From a checkpoint of a small sound classifier.
Training: soap at rate 0.0015, 13000 steps, batches of 128, held-out accuracy 99%.
Data: trained on read English sentences (LibriTTS-R), 106.5 epochs.
Rows from block 6, named by matrix and row number. Rows with one number belong to one channel. Each number is 128 + 32 x the weight over its row's rms, rounded and kept within 0 to 255. All counts start at 0. After the name is the row's rms in percent of the matrix's.
# filt: filter width-3 conv, dilation 2 (model.blocks.6.filt.weight, 256x256x3), inputs 96-127, a 3 kernel for each
# gate: gate width-3 conv, dilation 2 (model.blocks.6.gate.weight, 256x256x3), inputs 96-127, a 3 kernel for each
filt.34 109 [158 189 112 112 146  92  90 130  67 153  66 156 117 183 107 151  97 116 149 155 130 145 141 172 140  83 132 117 126  85 170 142 111 158 167 159 128 111 161  78 164 143 156 162 113 102 109 130 167 152 140 184 137  83 126 127 131 192 129 165 110 148 101 143 124  99 162 143 121 149 117 128 114 106 136 175 140 104 101 125  86  84 129 161  93 121 181 145 165 142 139 137 147 132 145 129]
filt.35 094 [113  52 141 181 124 136  64 198 144  80 121  89  81 174 177 116 119 129 160 146 197 176  89 138 143 141 156 144  63 118 112 123 147 112 163 124 113 152 158 132  98 141 103 120 151 116 166 138 132 187  96  93 117 136  99 135 119 135 100 108  80  49 167 184 183 110 157 143 158 146 119 142 121 201 149 123 139 136 142 110 144 119 142 133 187 120 167 158 131 123 153  79  66 153 162 141]
filt.36 108 [186  22 134 202 116 109  64 165  97 112  92 120 156 113  96 127 177 137 150 104 151 144 181  94 112 111  95 148 119 109 105 146 104 112 147 111 177 104  85 165  84 157 171 146 114 147 119 117 127 101 107 175 131 143 118  82 111 178 117 164 130 172  86 119 156 118 124 153 106 151 120 147 138 140  98 146 117 103 110 112 103 145  60  63 117 110 173  97 153 171 138 162 139 111 109 149]
filt.37 101 [114 141  73 131 153 143 177  61 103  93 111 134 133 170  99 121 161 114 112 165 125 134 153 132 139 183 131  88 120 122 136 145 129 116 107 193 124  89 129 130  83 160 134 129  73 111 158 131 167  61 109 144 130  68 157 117 111 132 129 133 174 151 101 131 115 144 163 135 145  96 180 130  86  91  79 155  92 105  87 158 171  94 159  86 145  41 104 121 190 150 102 125 121 105 117 146]
filt.38 099 [169 117 114 103  79 143 136 184  93 190 154  55 182 122 139 128 138 117 113 116 150 101 165 100 154 220 114 127 149 117 146  74 141  74 133 133 100 125 126  88 184 130 147 123 145 168  85 194 224 124 118  77 131 136 167 108 129 143 123 157 113 117 132 161 110  90 125 160 130 121 148  88 144 120 139 104 183 137  45 125 145 146 147 161 152 100 157 164 119 156 121 110 136 125 148 126]
filt.39 104 [151 103 135 154 119 148 110 120  87 147 109 165 131 111  93 112 135  92 133 130 113 124 105 162 186 144  89 162 103 128 132 145 111 129 168 139 137 191  69 135 116 130  99  64 114 122  62 164 171 149 183 137  88  49 106 110 108 118 126 109 124 128 112 124 133 101 114 188 140 171 130  93 173  88  93 137 117 168 104 138 146 114  67 131 112 144  95 105 140 129  42 118 105  83  71  82]
filt.40 101 [ 74 173 166 132 120  96 120 114 160  96 131 160 125 166 140 184 166  65  98  97 174 177 147  84 119  82 169 114 103 162 120 114 161  84 169 146 131 136 143  58 136 112 122 136 111 129 105  93 113 152 168  82 143 162 128 140 153 119 120  98  72 140  79  69 140 142 100 100 107 124 162 113 115 118 178  94 118 184 152 168 116  90 165  70  56 140 114 104 154 214 166 100  67 141 186 106]
filt.41 097 [114 106 120 155 129 101 143 124 116  81 104 112 185 128 144 144 149 198 124  86 161 104  95 103 171 128 165 122  85 170 110 136  84 115 112  89  94 130 158  79  36 189 169 153 153 147 153 123 145 100 214 112 138 138 153 149  82 123  97 165 127  72 112 160 107 122  97 116 101 140 113 189 132  65 157 214 147 157 173 180 139 132 131 155 180 119 183 103 175 152 130 137 142  66 129 134]
filt.42 101 [119 155 164 163 135 104 150 132 163 138 136 124  88  44 126 135 169 126  91  94 109 141 111 142 136 167 105 122 115 177 132  92 125 121 160 112 131 100  88 125 118 105 176 128 128 187  88  88 209 136 141 101 117 109 137  68 152 141 120 123 102  96 184  63  42 136  95  76 148 122 135 161 164 113 107 189 147 174 138 114  70 144 104 154 159 140 109 143 168 133 163 121  80  85 132 145]
filt.43 108 [167  90 111  83 176 137 186 147 107  94 138 117 137 113 135 125  92 137  83 172 137 122  70 122 121 153 140 142  88 138 101  88 162 143 194  80 100  56 112 201 156 109 141 129 134 145 126 189 181 118 116 190 151 141 115 146 146 159 181  73 108 184 109 127 120 117 150 117 140 114 119 190  91 144 170 163 114 135  93 130 109 127 138 124  49 160 182  85 105 149  88 133  71  68 120 124]
filt.44 091 [142 132  78 142 102  90 173  32 109 152  81 220 102 103 140 161 108 140 140 120 139 120 130 145 103 118 113 114 160 110 135 149  93 143 104  86 120 139 140 118 151  96 139  86 137  82  98 131 131 204 132 168  73 146  53 151 165 176 170 107 151  86 170 218 143 133 125  82  90  95  64 109 192 121 155 170 115 132 120 177 128 140 126 126 141 138 135 107 119  99 114 184  98  77 120 195]
filt.45 103 [132 100 147  81 119 110 147 161  79 134  94 151 120 103 102 165  93 119  98 141 130 137 142 147 119 148 153 159 163 127 126  87 137 134 100 151  94 230  73 160 116  92 142 106 179 200  93 104 172 164 101  79 185 112 148 101 185  91 123 176  97 114 105 133 137 119 139  85 183 102 140 167 178  83 149 107 176  99 144 118 164 139 146 105 163 164 181 180 109 138 106 181 153 119  93 174]
filt.46 100 [123  93 145  90  56  57 146 120 100 189  74  96 137  85 137 121  72  87  99 121 143 145 141  64  98 119  91 152 193  93 126  97  90 140 123 114 115 171  54 148 135 108 171 190  93 156 116  92 142  65 114  99 136 109 114 145  98 136 116 142 164 121 117 162 173 114 122 148 105 155 146 102 139 167  99 106 144 231 144 171 148  82 127 115 122 147  85 153 127 154 200 186  82 117 105  95]
filt.47 097 [ 99 175  95 154 117 136 102 135 140 134 149 127  76 129 163 140  99 153  80 135 108 189 127  94 122 157 159 130 144 113 119 160 118 135 142 125 161  92 114 180  88  64 132 103 116 136  99  98 112  88 147 142 109  73 158 108 115 112  97 165 146 160 148 118 174 122 133  76 107 137 156  72 144 138 144 177 117 101 159 126 134 113  84 173 120  94 154 135 173 149 110 137 165 109 153 144]
filt.48 095 [199  98 118 156 153 132 127  78 184 100  94 124  98 107  89 187 117  90  88 152  90 126  94 158  68 138 179 132 123 143 131 100 139 131 132 138 143 178  81 154  71 117 107 171 105 157 127  89 182  60 161  90 141  76 153 102  70 156 147 141 202 152 135  52 119 106 122 135 144 149 152 174 122 105  78 105  94 148 104 165  66 153 127 159  85 139  98 159 186 114 176  70 165 128 131 150]
filt.49 094 [121  75  64 138  98 169 137  70 149 106 133 136  68 154 121 139 122  93 137 133 123 177  97 142 134 151 115 133 178 148 113 133 120 110  59 156 150 131 167  40 128 117 149 112 118  92 198 118 130 129 142 149 102 103 105 118 163 109 101 133 116 109 130 113 149 118 167 113 164 136 137 117 130  73 158 137 144 116 124 120 119 189 133 147 149 117 151 144 123 152 120  81 117 221 142 136]
filt.50 098 [127  92 119 121  75 114  86 161 138 167 152 123 140  94 146 122 150 137 168 112 107 170 151 160 106 133 167 118 159  98 184 117 119 122  75 106 129 153  79  80  72 108 132 148  80 119 186 108  44 108 101 152 198 136  97 107 145 132  62 122 113 115 110 119 138 132 124  86 125 149 116 143  88 121 114 184  99 109 117 112 121 148 143 240 134 150 132 149 144 140 183 105  92 163 102 197]
gate.34 108 [100  56 152 179 137  74 147 143 136 117  67 133 131 133  77 144 131 108 118 103  98 187  73  95 115  64 179 202 138 167 152 176 114  94 112 186 105 131 124 172 107 121 143 177 150 215 122  73  91 128 126 120 117 110 143 146 183  67 195 145 151 143 170 167 105 144 141 145 102  98 107 112 151  99 111  84 140 117 182 140 115 141 128 141 159 156 103 100  85 123 154 111 137 200  79 185]
gate.35 091 [174 139 164  81  95 193  82 119 148 147  84 113  68 141  80  92 127 100 131 105 120 129  81 133 109  82 126 101 105 198 123 134 163 117 132 117 130 146 205 196  99 156 124 148 106 142 119 187 111 165 159 107 171 176 157 113  97 136 104 145 169 157 196 121 106 122 110 208  94 108 113 201 165 115  66 167 103 157 101 101 129 127 148 143 118 168 102 154 122 128 117  84 138 117 115  93]
gate.36 114 [139  70 118 132 227 160  96  98 115 126  87 131 135 100 122 146 190 186  92 158 108 101  84 129 122 172 173  88 119 199 138 127 128 143 114 147 132 138 155 151  96  96  57 158 146 134 114  87 142  97  76 158 128 119  97  90 137 160 126 101 184  81 146 139 123 131 125  93 136 168 163 160 152 150 143 156 116 153 110 105 156 136 141 122 115 160  81 149 159  71 156 141 119 116  80 124]
gate.37 099 [114 147 139  58 169 161  72  97  93 106 137  99  53 118  76 145 126 156 163 128  93  89 161 129 103 115 152 131 153 117 103 111 128 121 141 121 128 135  72 168  84 110 158 138 132 113  83 134 100 156 148 173  84  60 124  79 122 136 119 166 152 143  59 106 128  95 160 136 127 109  61 150 129 143 136 134 150 120 129 153 213 122 108 162 101 121 147 153 125 130 140 155 136 116 104 174]
gate.38 095 [110 109 101 147 125  98 161 103 107 173 191 174 101 141 155 113 109 137 146  76 128 116 135 127 208 162 111 137 148 101 143  92 135 143 107 140 148  97  91 102 122 205 145  82 122 111 180  88 109 131 164 129 145 158 136 140  85 171 145  93 127  80 151 102 168 133 116  56 129 103 134 110 128 121 110 116  72 107 141 106 127 141 199 173 103 123 130 129  99 118  79 134 169 143  36  95]
gate.39 105 [ 93 159 128 115 149 140  67 159 166 164 135 132 106 177 149 146 141 102 112 140  91 130 109 145 152 167  94 101 126 135  86 188 132 147  61  90 166 134 149  60 137  87 133  95 113  94 127  62  86 156 147 165  92 198 191  99 120  89 145 150  74 112  83 103 209  57 116  94 127 142 107 124 154 106 150 138 139 103 117 128 117 109 168  55 132 124  88 115 164 136  84 157 163 120 112  78]
gate.40 100 [ 90 100 131 190 141 111 165  72 148  86  91 142 154  84 129 160 174 146 140 128  89 179 114 141 145 115 162 122 156 126 125 156 108 106 127 131 100  97 126 162 102  83 104 158 101  99 147 162 128 142 122 176  63 133 109 143 110 157 155 160 137 163 115  95  78 187 127 110 151 141 149 162 147 119 146 179 149 129  84 132 123 157 173 123 129 127 106 118  95 163 126 153  88  94 117 150]
gate.41 090 [168 155 141  94 189  94 116 184 117  93 109 135 153  95 116  99 168 109 157 123 152 118  91 121 164 170  77 121 120 151 118 153  91 134 169  87 130 173 145 117 155 121 158  54 106 104  95 106 138 142 197  73  65 139  77 124 143  82 166 144  86 110 161  69 121 172 183 122 143 223  65 181 142  95  80  67 110  63 153 129 107 128  95 153 126 138 151 130 156 181 114 125 135 144 112 102]
gate.42 104 [147 124 166 167  92  87  80 188  84  92  95 126 137 133 141  90 131 110  75 111 169  73 127 149 110  81 119 196 164 168  32  91 112 108 110 148 116  96 101  89 129 113 132 134 112  95 113 113  86 152  69 140 120 124  78 105 137 130  89  95 127 107 180 126  83 156 140  95 127 127 122 115 108  79 127  90 117 165 149 132 120 120 135 128  75 156 180 200 118 149 108 141 176 102 153 126]
gate.43 111 [ 92 164 132 106 143 126  80 148 147 179 144 146 152 130  99 140  73 188 154 122  81 135 124 147 137 110 137 149 127 115 155 129 113 168  79 133 141  65 174 139 103 132 153 126 142 104 118 105 107 143 151 185  82 150 134 109  89 122  85 103 112 138 130 127 169 170 151 102 141  94 138  89 112 137 152 159  68 112 147 157 112  99 141 115 135  98 121 142 109  91 112 110 150 129  85  92]
gate.44 095 [126 192 125 146 117 126 157 133 139 153 139  89 152  35 135 160  90  91 188 116 160 145 170 154 147  65 191 119 171 112 130 135 139 128 118 160 170 122  86  91 129 136 152 134 122 175  79  69 132  95 126  95 150  81 132 141 112 123 121 199 126 145 162 112  97 182 117 118 151 158 134 205 112 169  85 150 147 150 135 155 166 157  86 154 156 184  77  77 153 116 113 176 126 156 130  72]
gate.45 102 [ 84 124 150 114 142 124 129 157 119 169  59 161 131  91  62 111  84 128 139 147 122 132 173 142 118 134 169 150 149 170 118  89 154 155 127  88 154 162 114 116 188 181 128 136  87  85 156  75 127  99  93 149  94 116 115 103 148 111 113 185 140  95 161 153  98 145 156 143 157 152 105 103 142 169 102 113 103 134 145 136 129 120 133 137 154 128 183 118  73 184 131 113 198 131 121 152]
gate.46 097 [149 158 191  78 153 125 118  62 132  99 105 133  86 172 184 103 120 136  95 136  81  93 132 165 177 133 140 150 110 124 157 151 161 146 113 131 133 181  48 143 158  22 193  89 100  62  75 121 119 133 113 145  98 129 133 146 103 119 155 119  67  77 119 119 213 156 107 120  89  87 101 101  95  93 119 114 153 117 132  83 137 115 171  72 132 124 134 120 136 185  91 139 150 120 143 177]
gate.47 096 [155 145 135 164  96 102 197 111  70 157 161  93 113 111 129 127 107 139  80 175 150 155  84 211 129 120 110 100 141 125 147  92 100 139 105 133 111 132 169 126 114 163 127 162 137 153 113 129 123 118 106 187 117 141 139 113 157  16 119 202 119 194 142 106 151  95 127 123 105 148 110  78 139 139  83 161  88  94 203 114 123 139 132 138 149  81 132 176 208 161 127  91 146 111 103  71]
gate.48 099 [174 131 185 184  83 123  53 132 164 127 142 169 168 113 153 109 120 176 162 156 169  85 122  93 160 102 118  98 152 149 153 128  61  87 132 109 125 145 175 127 177 126 111 182 133 106 176 136 147  84 153 110 204  86  88 106 107 160  96  95 150 153 161 151 167  97 156  55  88 159 118 117 112 124 148  96 136 123 178  98 167 117 158 170 182  96 173 129 140 110 112 178 101  64 112 159]
gate.49 093 [100 161 118  79 158 113 127 154  95  77 103 105 101 149 140 128 105 146 163 108 115 149 153 143  74 131 174 127  88 123 119 174 160 148 118  89 130 122 123 134 136 145 152 124 149 131 153 126 155 139 156 163 135 115  95 120  90 133 136 126 140 166 166 154 104 111 206 100 128 137 147 126 100 134 143  96 119  90  84 100 101 152 132 118 102 109 144 154 148 197 132 140 108 110 158 165]
gate.50 099 [168 158 102 128 130 110 163 125 148 158 150 136 101  96 141  98 199 139 136 149 112 122 111 145 191 133 104 117 122 110 138 121 111  93 145 164  95 147 139 109 149  97 106 135 134 156 151 156 152 122 109 138 184 108  83 111 188 153 107 145 105  64 117 117 137 126  79 125 109 105 128  79 154 158 145 121 109 120 137 109 151 162 128 161 202 113 153 134 108 141 208  85 123 139 106  80]