config.toml
train_examples = 15625
n_mels = 64
hop_length = 160
input = "log_mel"
num_classes = 2
kernel_size = 3
widths = [256]
merge_dims = true
steps = 13000
Rows from block 5 of a small sound classifier, named by matrix and row number. Rows with one number belong to one channel. Each number is 50 + 12 x the weight over its row's rms, rounded and kept within 0 to 99. All counts start at 0.
After each channel's rows are labels from the 100 clips, of 14976, where the channel reaches its largest size: "strongest on" is what is common among them; "loudest" is the band of the loudest frequency at the time of the peak. Only what is clearly more common there than usual is listed. The data: read English sentences (LibriTTS-R).
# filt: filter width-3 conv (model.blocks.5.filt.weight, 256x256x3, each kernel summed), inputs 74-110
# gate: gate width-3 conv (model.blocks.5.gate.weight, 256x256x3, each kernel summed), inputs 74-110
# out: residual pointwise conv (model.blocks.5.out.weight, 256x256x1, transposed), outputs 74-110

filt.89:30 38 60 45 49 69 34 42 67 44 53 46 44 29 47 61 58 56 55 61 39 42 71 41 56 65 51 82 35 42 41 44 67 71 31 53 53
gate.89:43 64 61 64 33 54 73 62 42 48 47 51 58 27 47 33 35 58 52 46 57 55 51 38 50 37 46 52 35 60 51 43 40 49 38 50 39
out.89:53 58 48 53 47 46 42 61 18 52 41 29 34 53 45 55 26 54 54 54 37 42 70 67 64 37 58 33 52 56 39 58 30 40 71 75 61
strongest on: voice: male
loudest: 250 to 500 Hz

filt.131:55 59 57 55 61 57 60 72 63 45 62 40 58 61 43 34 34 43 65 46 59 25 33 34 54 67 72 56 56 56 70 57 58 32 36 37 48
gate.131:49 49 60 36 57 64 52 37 55 38 62 53 53 33 47 48 53 47 76 70 54 58 59 58 39 18 45 43 57 43 55 44 41 24 52 26 29
out.131:58 64 45 64 51 83 58 40 26 34 62 56 46 34 53 49 25 66 40 59 45 48 56 55 49 53 44 50 40 53 55 60 44 37 36 42 55
strongest on: voice: male
loudest: 250 to 500 Hz

filt.7:69 62 60 61 57 60 53 39 51 63 73 66 61 43 38 65 47 46 41 46 40 31 36 64 52 43 40 39 28 35 51 67 35 53 78 36 43
gate.7:48 47 48 54 53 53 59 36 24 56 32 64 48 62 41 66 45 61 63 37 65 55 51 54 64 41 42 56 65 61 50 58 41 55 25 42 66
out.7:28 15 33 43 37 59 47 60 38 62 54 36 57 45 54 53 54 37 42 41 44 46 59 48 53 68 52 60 46 51 44 49 54 42 47 46 59
strongest on: voice: male
loudest: 250 to 500 Hz

filt.2:41 42 46 57 52 68 50 43 58 49 40 45 44 14 48 26 29 52 73 62 66 39 70 62 44 44 66 46 32 42 41 52 47 65 68 31 45
gate.2:33 36 46 57 53 27 43 42 50 62 39 55 67 64 37 64 57 37 58 33 64 58 65 27 46 52 52 47 49 55 45 59 48 45 38 52 40
out.2:78 55 63 38 36 56 51 45 59 69 55 55 34 51 71 56 40 46 51 36 34 70 41 26 47 61 61 46 63 38 53 39 70 41 52 33 49
strongest on: voice: female
loudest: 250 to 500 Hz

filt.21:62 43 61 49 26 54 50 44 36 61 50 61 43 64 67 72 39 47 57 71 64 50 43 57 29 36 58 48 61 38 53 55 58 48 62 52 56
gate.21:59 54 42 34 43 35 63 60 58 44 32 54 40 45 65 53 62 36 43 48 67 67 42 44 46 45 35 51 41 47 48 46 36 69 47 55 65
out.21:53 55 51 56 45 49 66 49 43 67 38 48 56 35 70 57 55 29 56 74 52 51 53 70 54 68 58 28 59 45 44 46 36 52 53 46 65
strongest on: voice: male
loudest: 4000 to 8000 Hz

filt.113:54 60 44 36 33 32 45 62 37 73 41 48 49 62 55 61 66 58 59 77 44 57 53 50 65 26 28 54 46 54 44 71 37 71 50 35 57
gate.113:66 56 56 51 63 30 47 68 46 61 43 59 39 41 44 49 66 60 56 46 43 33 70 31 54 49 45 42 65 69 51 23 49 34 45 45 70
out.113:25 41 51 31 29 45 50 75 60 37 77 46 46 54 65 51 50 58 52 44 61 27 55 67 59 25 50 64 45 47 38 36 67 66 67 51 68
strongest on: voice: male
loudest: 250 to 500 Hz

filt.244:71 62 37 57 39 53 54 50 33 76 42 44 42 28 43 55 60 37 34 65 48 56 46 71 59 50 46 33 50 53 44 73 37 53 44 41 55
gate.244:41 74 45 38 44 64 63 39 44 54 57 48 46 40 49 34 51 59 51 27 47 50 49 52 50 57 71 18 33 54 42 38 47 51 43 58 47
out.244:49 62 54 55 56 64 47 41 57 59 60 43 27 51 52 60 35 60 48 49 59 43 48 36 50 74 36 69 49 60 31 58 23 43 48 39 49
strongest on: voice: female
loudest: 500 to 1000 Hz

filt.247:55 50 44 39 58 28 58 53 53 67 60 33 37 37 45 50 39 63 53 22 67 55 60 63 37 44 42 54 61 62 49 61 63 47 73 58 36
gate.247:60 34 43 64 53 43 54 43 48 35 23 68 41 51 57 56 64 48 38 62 55 61 35 59 79 59 43 65 42 35 48 44 54 72 44 55 50
out.247:65 63 52 67 43 50 70 37 47 51 44 40 57 72 44 44 64 45 45 46 41 45 56 54 41 54 48 48 66 47 37 56 42 33 58 68 41
strongest on: voice: male
loudest: 4000 to 8000 Hz

filt.218:51 43 35 61 66 52 59 22 70 79 43 52 50 49 36 39 41 54 57 69 49 63 38 41 61 46 46 50 49 58 63 68 33 54 40 54 47
gate.218:59 38 57 60 35 54 44 56 44 49 56 41 52 54 37 65 65 74 44 52 47 26 77 73 39 52 57 52 75 49 51 34 57 45 39 49 56
out.218:59 37 65 64 74 58 45 57 52 55 66 48 33 51 54 49 32 43 59 61 83 38 41 52 51 31 45 46 59 72 69 62 43 74 68 66 34
strongest on: voice: male
loudest: 250 to 500 Hz

filt.50:55 75 69 58 54 28 62 65 50 66 53 51 46 59 69 37 44 51 43 56 29 60 49 28 68 64 45 62 69 43 52 48 30 50 49 57 50
gate.50:46 51 51 35 51 38 62 49 62 53 50 57 31 66 59 48 48 52 45 38 42 55 52 42 45 60 82 40 51 52 57 32 63 39 37 49 40
out.50:50 24 41 46 57 51 40 64 58 65 37 62 73 45 59 49 53 43 45 56 51 29 57 55 48 49 47 65 56 48 42 56 65 56 31 47 54
strongest on: voice: female
loudest: 250 to 500 Hz

filt.217:70 49 33 52 46 63 46 47 64 36 56 39 78 50 56 45 41 61 53 53 32 42 59 40 77 53 41 44 75 42 48 35 36 44 52 64 66
gate.217:39 56 46 64 66 55 55 27 59 36 32 63 57 61 63 47 51 50 30 46 28 56 86 56 68 58 46 65 22 49 56 69 57 36 62 37 74
out.217:48 48 47 44 49 60 52 50 38 62 43 47 36 67 44 62 67 55 40 48 35 51 48 52 35 49 57 40 53 27 40 28 58 35 50 37 27
strongest on: voice: female
loudest: 4000 to 8000 Hz

filt.4:59 56 52 68 39 54 49 33 44 62 42 56 44 68 39 58 31 42 58 45 41 39 40 49 48 59 67 56 41 44 46 35 46 65 36 40 55
gate.4:54 44 50 52 67 35 47 36 29 53 49 41 69 59 50 53 51 57 46 51 42 59 70 43 59 18 43 62 34 63 51 25 21 44 47 55 60
out.4:26 45 34 49 28 23 62 46 56 35 46 55 41 51 53 23 44 66 61 41 50 50 50 39 42 37 38 53 53 45 59 46 52 43 58 24 62
strongest on: voice: male
loudest: 250 to 500 Hz

filt.240:66 59 36 52 41 35 61 59 91 50 56 24 59 54 53 58 58 61 42 52 51 61 60 23 83 37 49 43 37 63 48 59 47 62 29 56 47
gate.240:55 61 37 41 47 42 50 26 64 51 31 32 54 60 37 48 70 50 31 56 33 44 53 48 39 40 51 61 79 42 36 44 43 32 65 38 56
out.240:29 27 52 59 41 69 63 54 55 45 33 62 26 62 61 30 45 65 42 51 47 48 41 43 41 74 47 55 46 60 65 42 34 48 36 44 63
strongest on: voice: male
loudest: 250 to 500 Hz

filt.109:40 39 47 49 47 43 53 45 50 45 71 51 70 36 70 60 67 61 59 62 47 60 44 53 39 56 54 45 70 48 43 52 54 70 46 47 38
gate.109:50 38 50 33 49 45 56 75 40 55 60 32 50 57 46 39 50 53 55 28 58 40 64 39 43 60 45 77 34 48 37 63 36 46 60 55 48
out.109:42 57 42 63 41 42 09 79 67 65 46 46 39 48 43 45 60 42 36 67 46 37 48 70 64 46 59 51 41 60 35 69 51 42 63 52 47
strongest on: voice: male
loudest: 250 to 500 Hz

filt.36:64 30 65 45 36 46 51 68 29 43 47 37 22 47 63 56 64 53 37 51 31 54 69 47 35 54 51 46 53 46 49 44 63 46 27 21 65
gate.36:37 41 41 48 55 71 36 54 63 49 65 54 53 65 72 51 63 38 37 45 48 53 32 25 49 42 29 38 73 58 56 45 66 27 43 59 63
out.36:24 35 56 31 58 40 67 48 46 55 76 31 40 51 42 52 48 48 49 39 50 51 51 50 50 62 55 49 64 31 55 56 33 43 71 46 64
strongest on: voice: male
loudest: 500 to 1000 Hz

filt.120:38 31 62 50 38 51 49 48 69 51 49 58 59 40 39 56 42 42 33 49 67 20 51 44 67 29 47 37 44 65 54 47 67 48 45 49 57
gate.120:34 59 20 70 41 53 57 52 74 64 41 40 35 43 54 72 60 80 29 58 41 48 47 54 60 68 54 54 29 51 59 70 49 29 49 56 52
out.120:48 65 52 55 59 50 37 59 51 28 39 59 47 38 53 43 54 41 36 14 51 57 62 48 42 64 37 48 48 69 59 27 59 42 37 80 36
strongest on: voice: male
loudest: 4000 to 8000 Hz

filt.55:37 52 62 63 51 43 66 47 40 51 53 42 62 77 35 57 61 42 54 42 69 55 47 51 57 57 53 54 49 55 51 44 48 58 57 61 21
gate.55:51 39 48 51 44 63 55 53 65 41 40 75 50 59 48 50 44 66 61 66 21 60 28 45 51 67 82 52 42 44 48 50 54 29 59 40 49
out.55:46 43 34 20 54 56 46 30 71 42 53 49 29 32 36 36 56 58 55 25 53 49 54 40 41 52 32 52 59 57 40 47 47 61 26 51 52
strongest on: voice: male
loudest: 4000 to 8000 Hz; 2000 to 4000 Hz

filt.208:47 55 58 37 59 57 50 35 52 64 29 54 56 41 19 47 40 47 52 56 99 65 58 37 63 32 79 32 60 58 64 52 59 52 36 51 57
gate.208:44 54 68 82 46 68 62 75 58 68 42 45 32 44 38 46 62 41 63 46 49 48 36 50 42 47 31 42 35 59 63 48 58 38 55 42 43
out.208:59 47 36 47 26 61 52 61 58 48 35 52 49 33 41 63 42 67 57 64 76 46 49 46 52 62 59 49 40 44 55 51 51 42 46 52 53
strongest on: voice: male
loudest: 250 to 500 Hz

filt.86:42 43 33 54 62 52 41 43 50 52 58 64 45 53 55 31 49 55 54 42 43 32 45 36 71 51 53 71 58 46 36 61 52 73 71 67 58
gate.86:60 61 57 56 38 49 50 42 50 52 55 31 65 56 46 35 62 39 42 44 40 34 42 58 64 69 32 31 58 40 75 59 33 32 48 53 52
out.86:44 68 34 46 60 71 57 61 49 46 59 37 56 39 47 44 45 65 23 53 61 52 51 81 54 46 38 70 35 64 57 40 62 31 58 40 39
strongest on: voice: female
loudest: 250 to 500 Hz

filt.195:62 36 46 35 50 57 65 58 41 56 61 36 28 65 37 43 56 45 53 58 53 67 48 39 33 41 60 64 55 51 58 37 48 57 25 62 38
gate.195:63 46 40 49 42 49 49 66 66 46 59 53 44 41 36 47 51 56 49 48 46 77 26 54 45 45 69 55 62 44 67 38 45 64 60 50 44
out.195:47 66 52 47 70 40 52 60 37 56 50 62 58 58 64 63 11 56 38 68 34 55 44 49 56 39 32 60 24 43 40 36 61 49 41 58 44
strongest on: voice: male
loudest: 250 to 500 Hz

filt.94:43 57 62 31 46 35 56 62 28 23 53 73 46 43 44 33 43 59 39 52 36 38 59 33 48 59 31 61 50 50 46 72 73 43 50 53 50
gate.94:55 46 45 35 60 41 22 49 38 31 41 67 43 69 48 60 55 45 57 52 41 47 76 60 61 50 44 44 46 58 45 55 29 44 52 47 45
out.94:53 40 61 48 45 20 40 59 70 58 40 56 64 44 46 44 46 56 69 49 52 36 57 53 60 71 21 49 59 49 46 56 63 44 38 45 56
strongest on: voice: female
loudest: 250 to 500 Hz

filt.105:51 46 57 58 41 55 47 60 51 57 51 46 44 54 43 48 61 52 46 48 38 55 43 34 54 72 58 53 57 62 54 42 72 65 41 67 55
gate.105:47 64 74 32 44 47 62 30 49 51 37 46 41 44 62 30 48 36 62 61 52 44 29 44 64 43 62 31 58 46 35 33 55 44 63 61 59
out.105:66 52 51 54 46 37 68 50 60 44 50 53 37 42 25 77 72 31 35 54 60 48 50 64 50 34 34 47 62 50 29 62 49 34 34 37 36
strongest on: voice: male
loudest: 250 to 500 Hz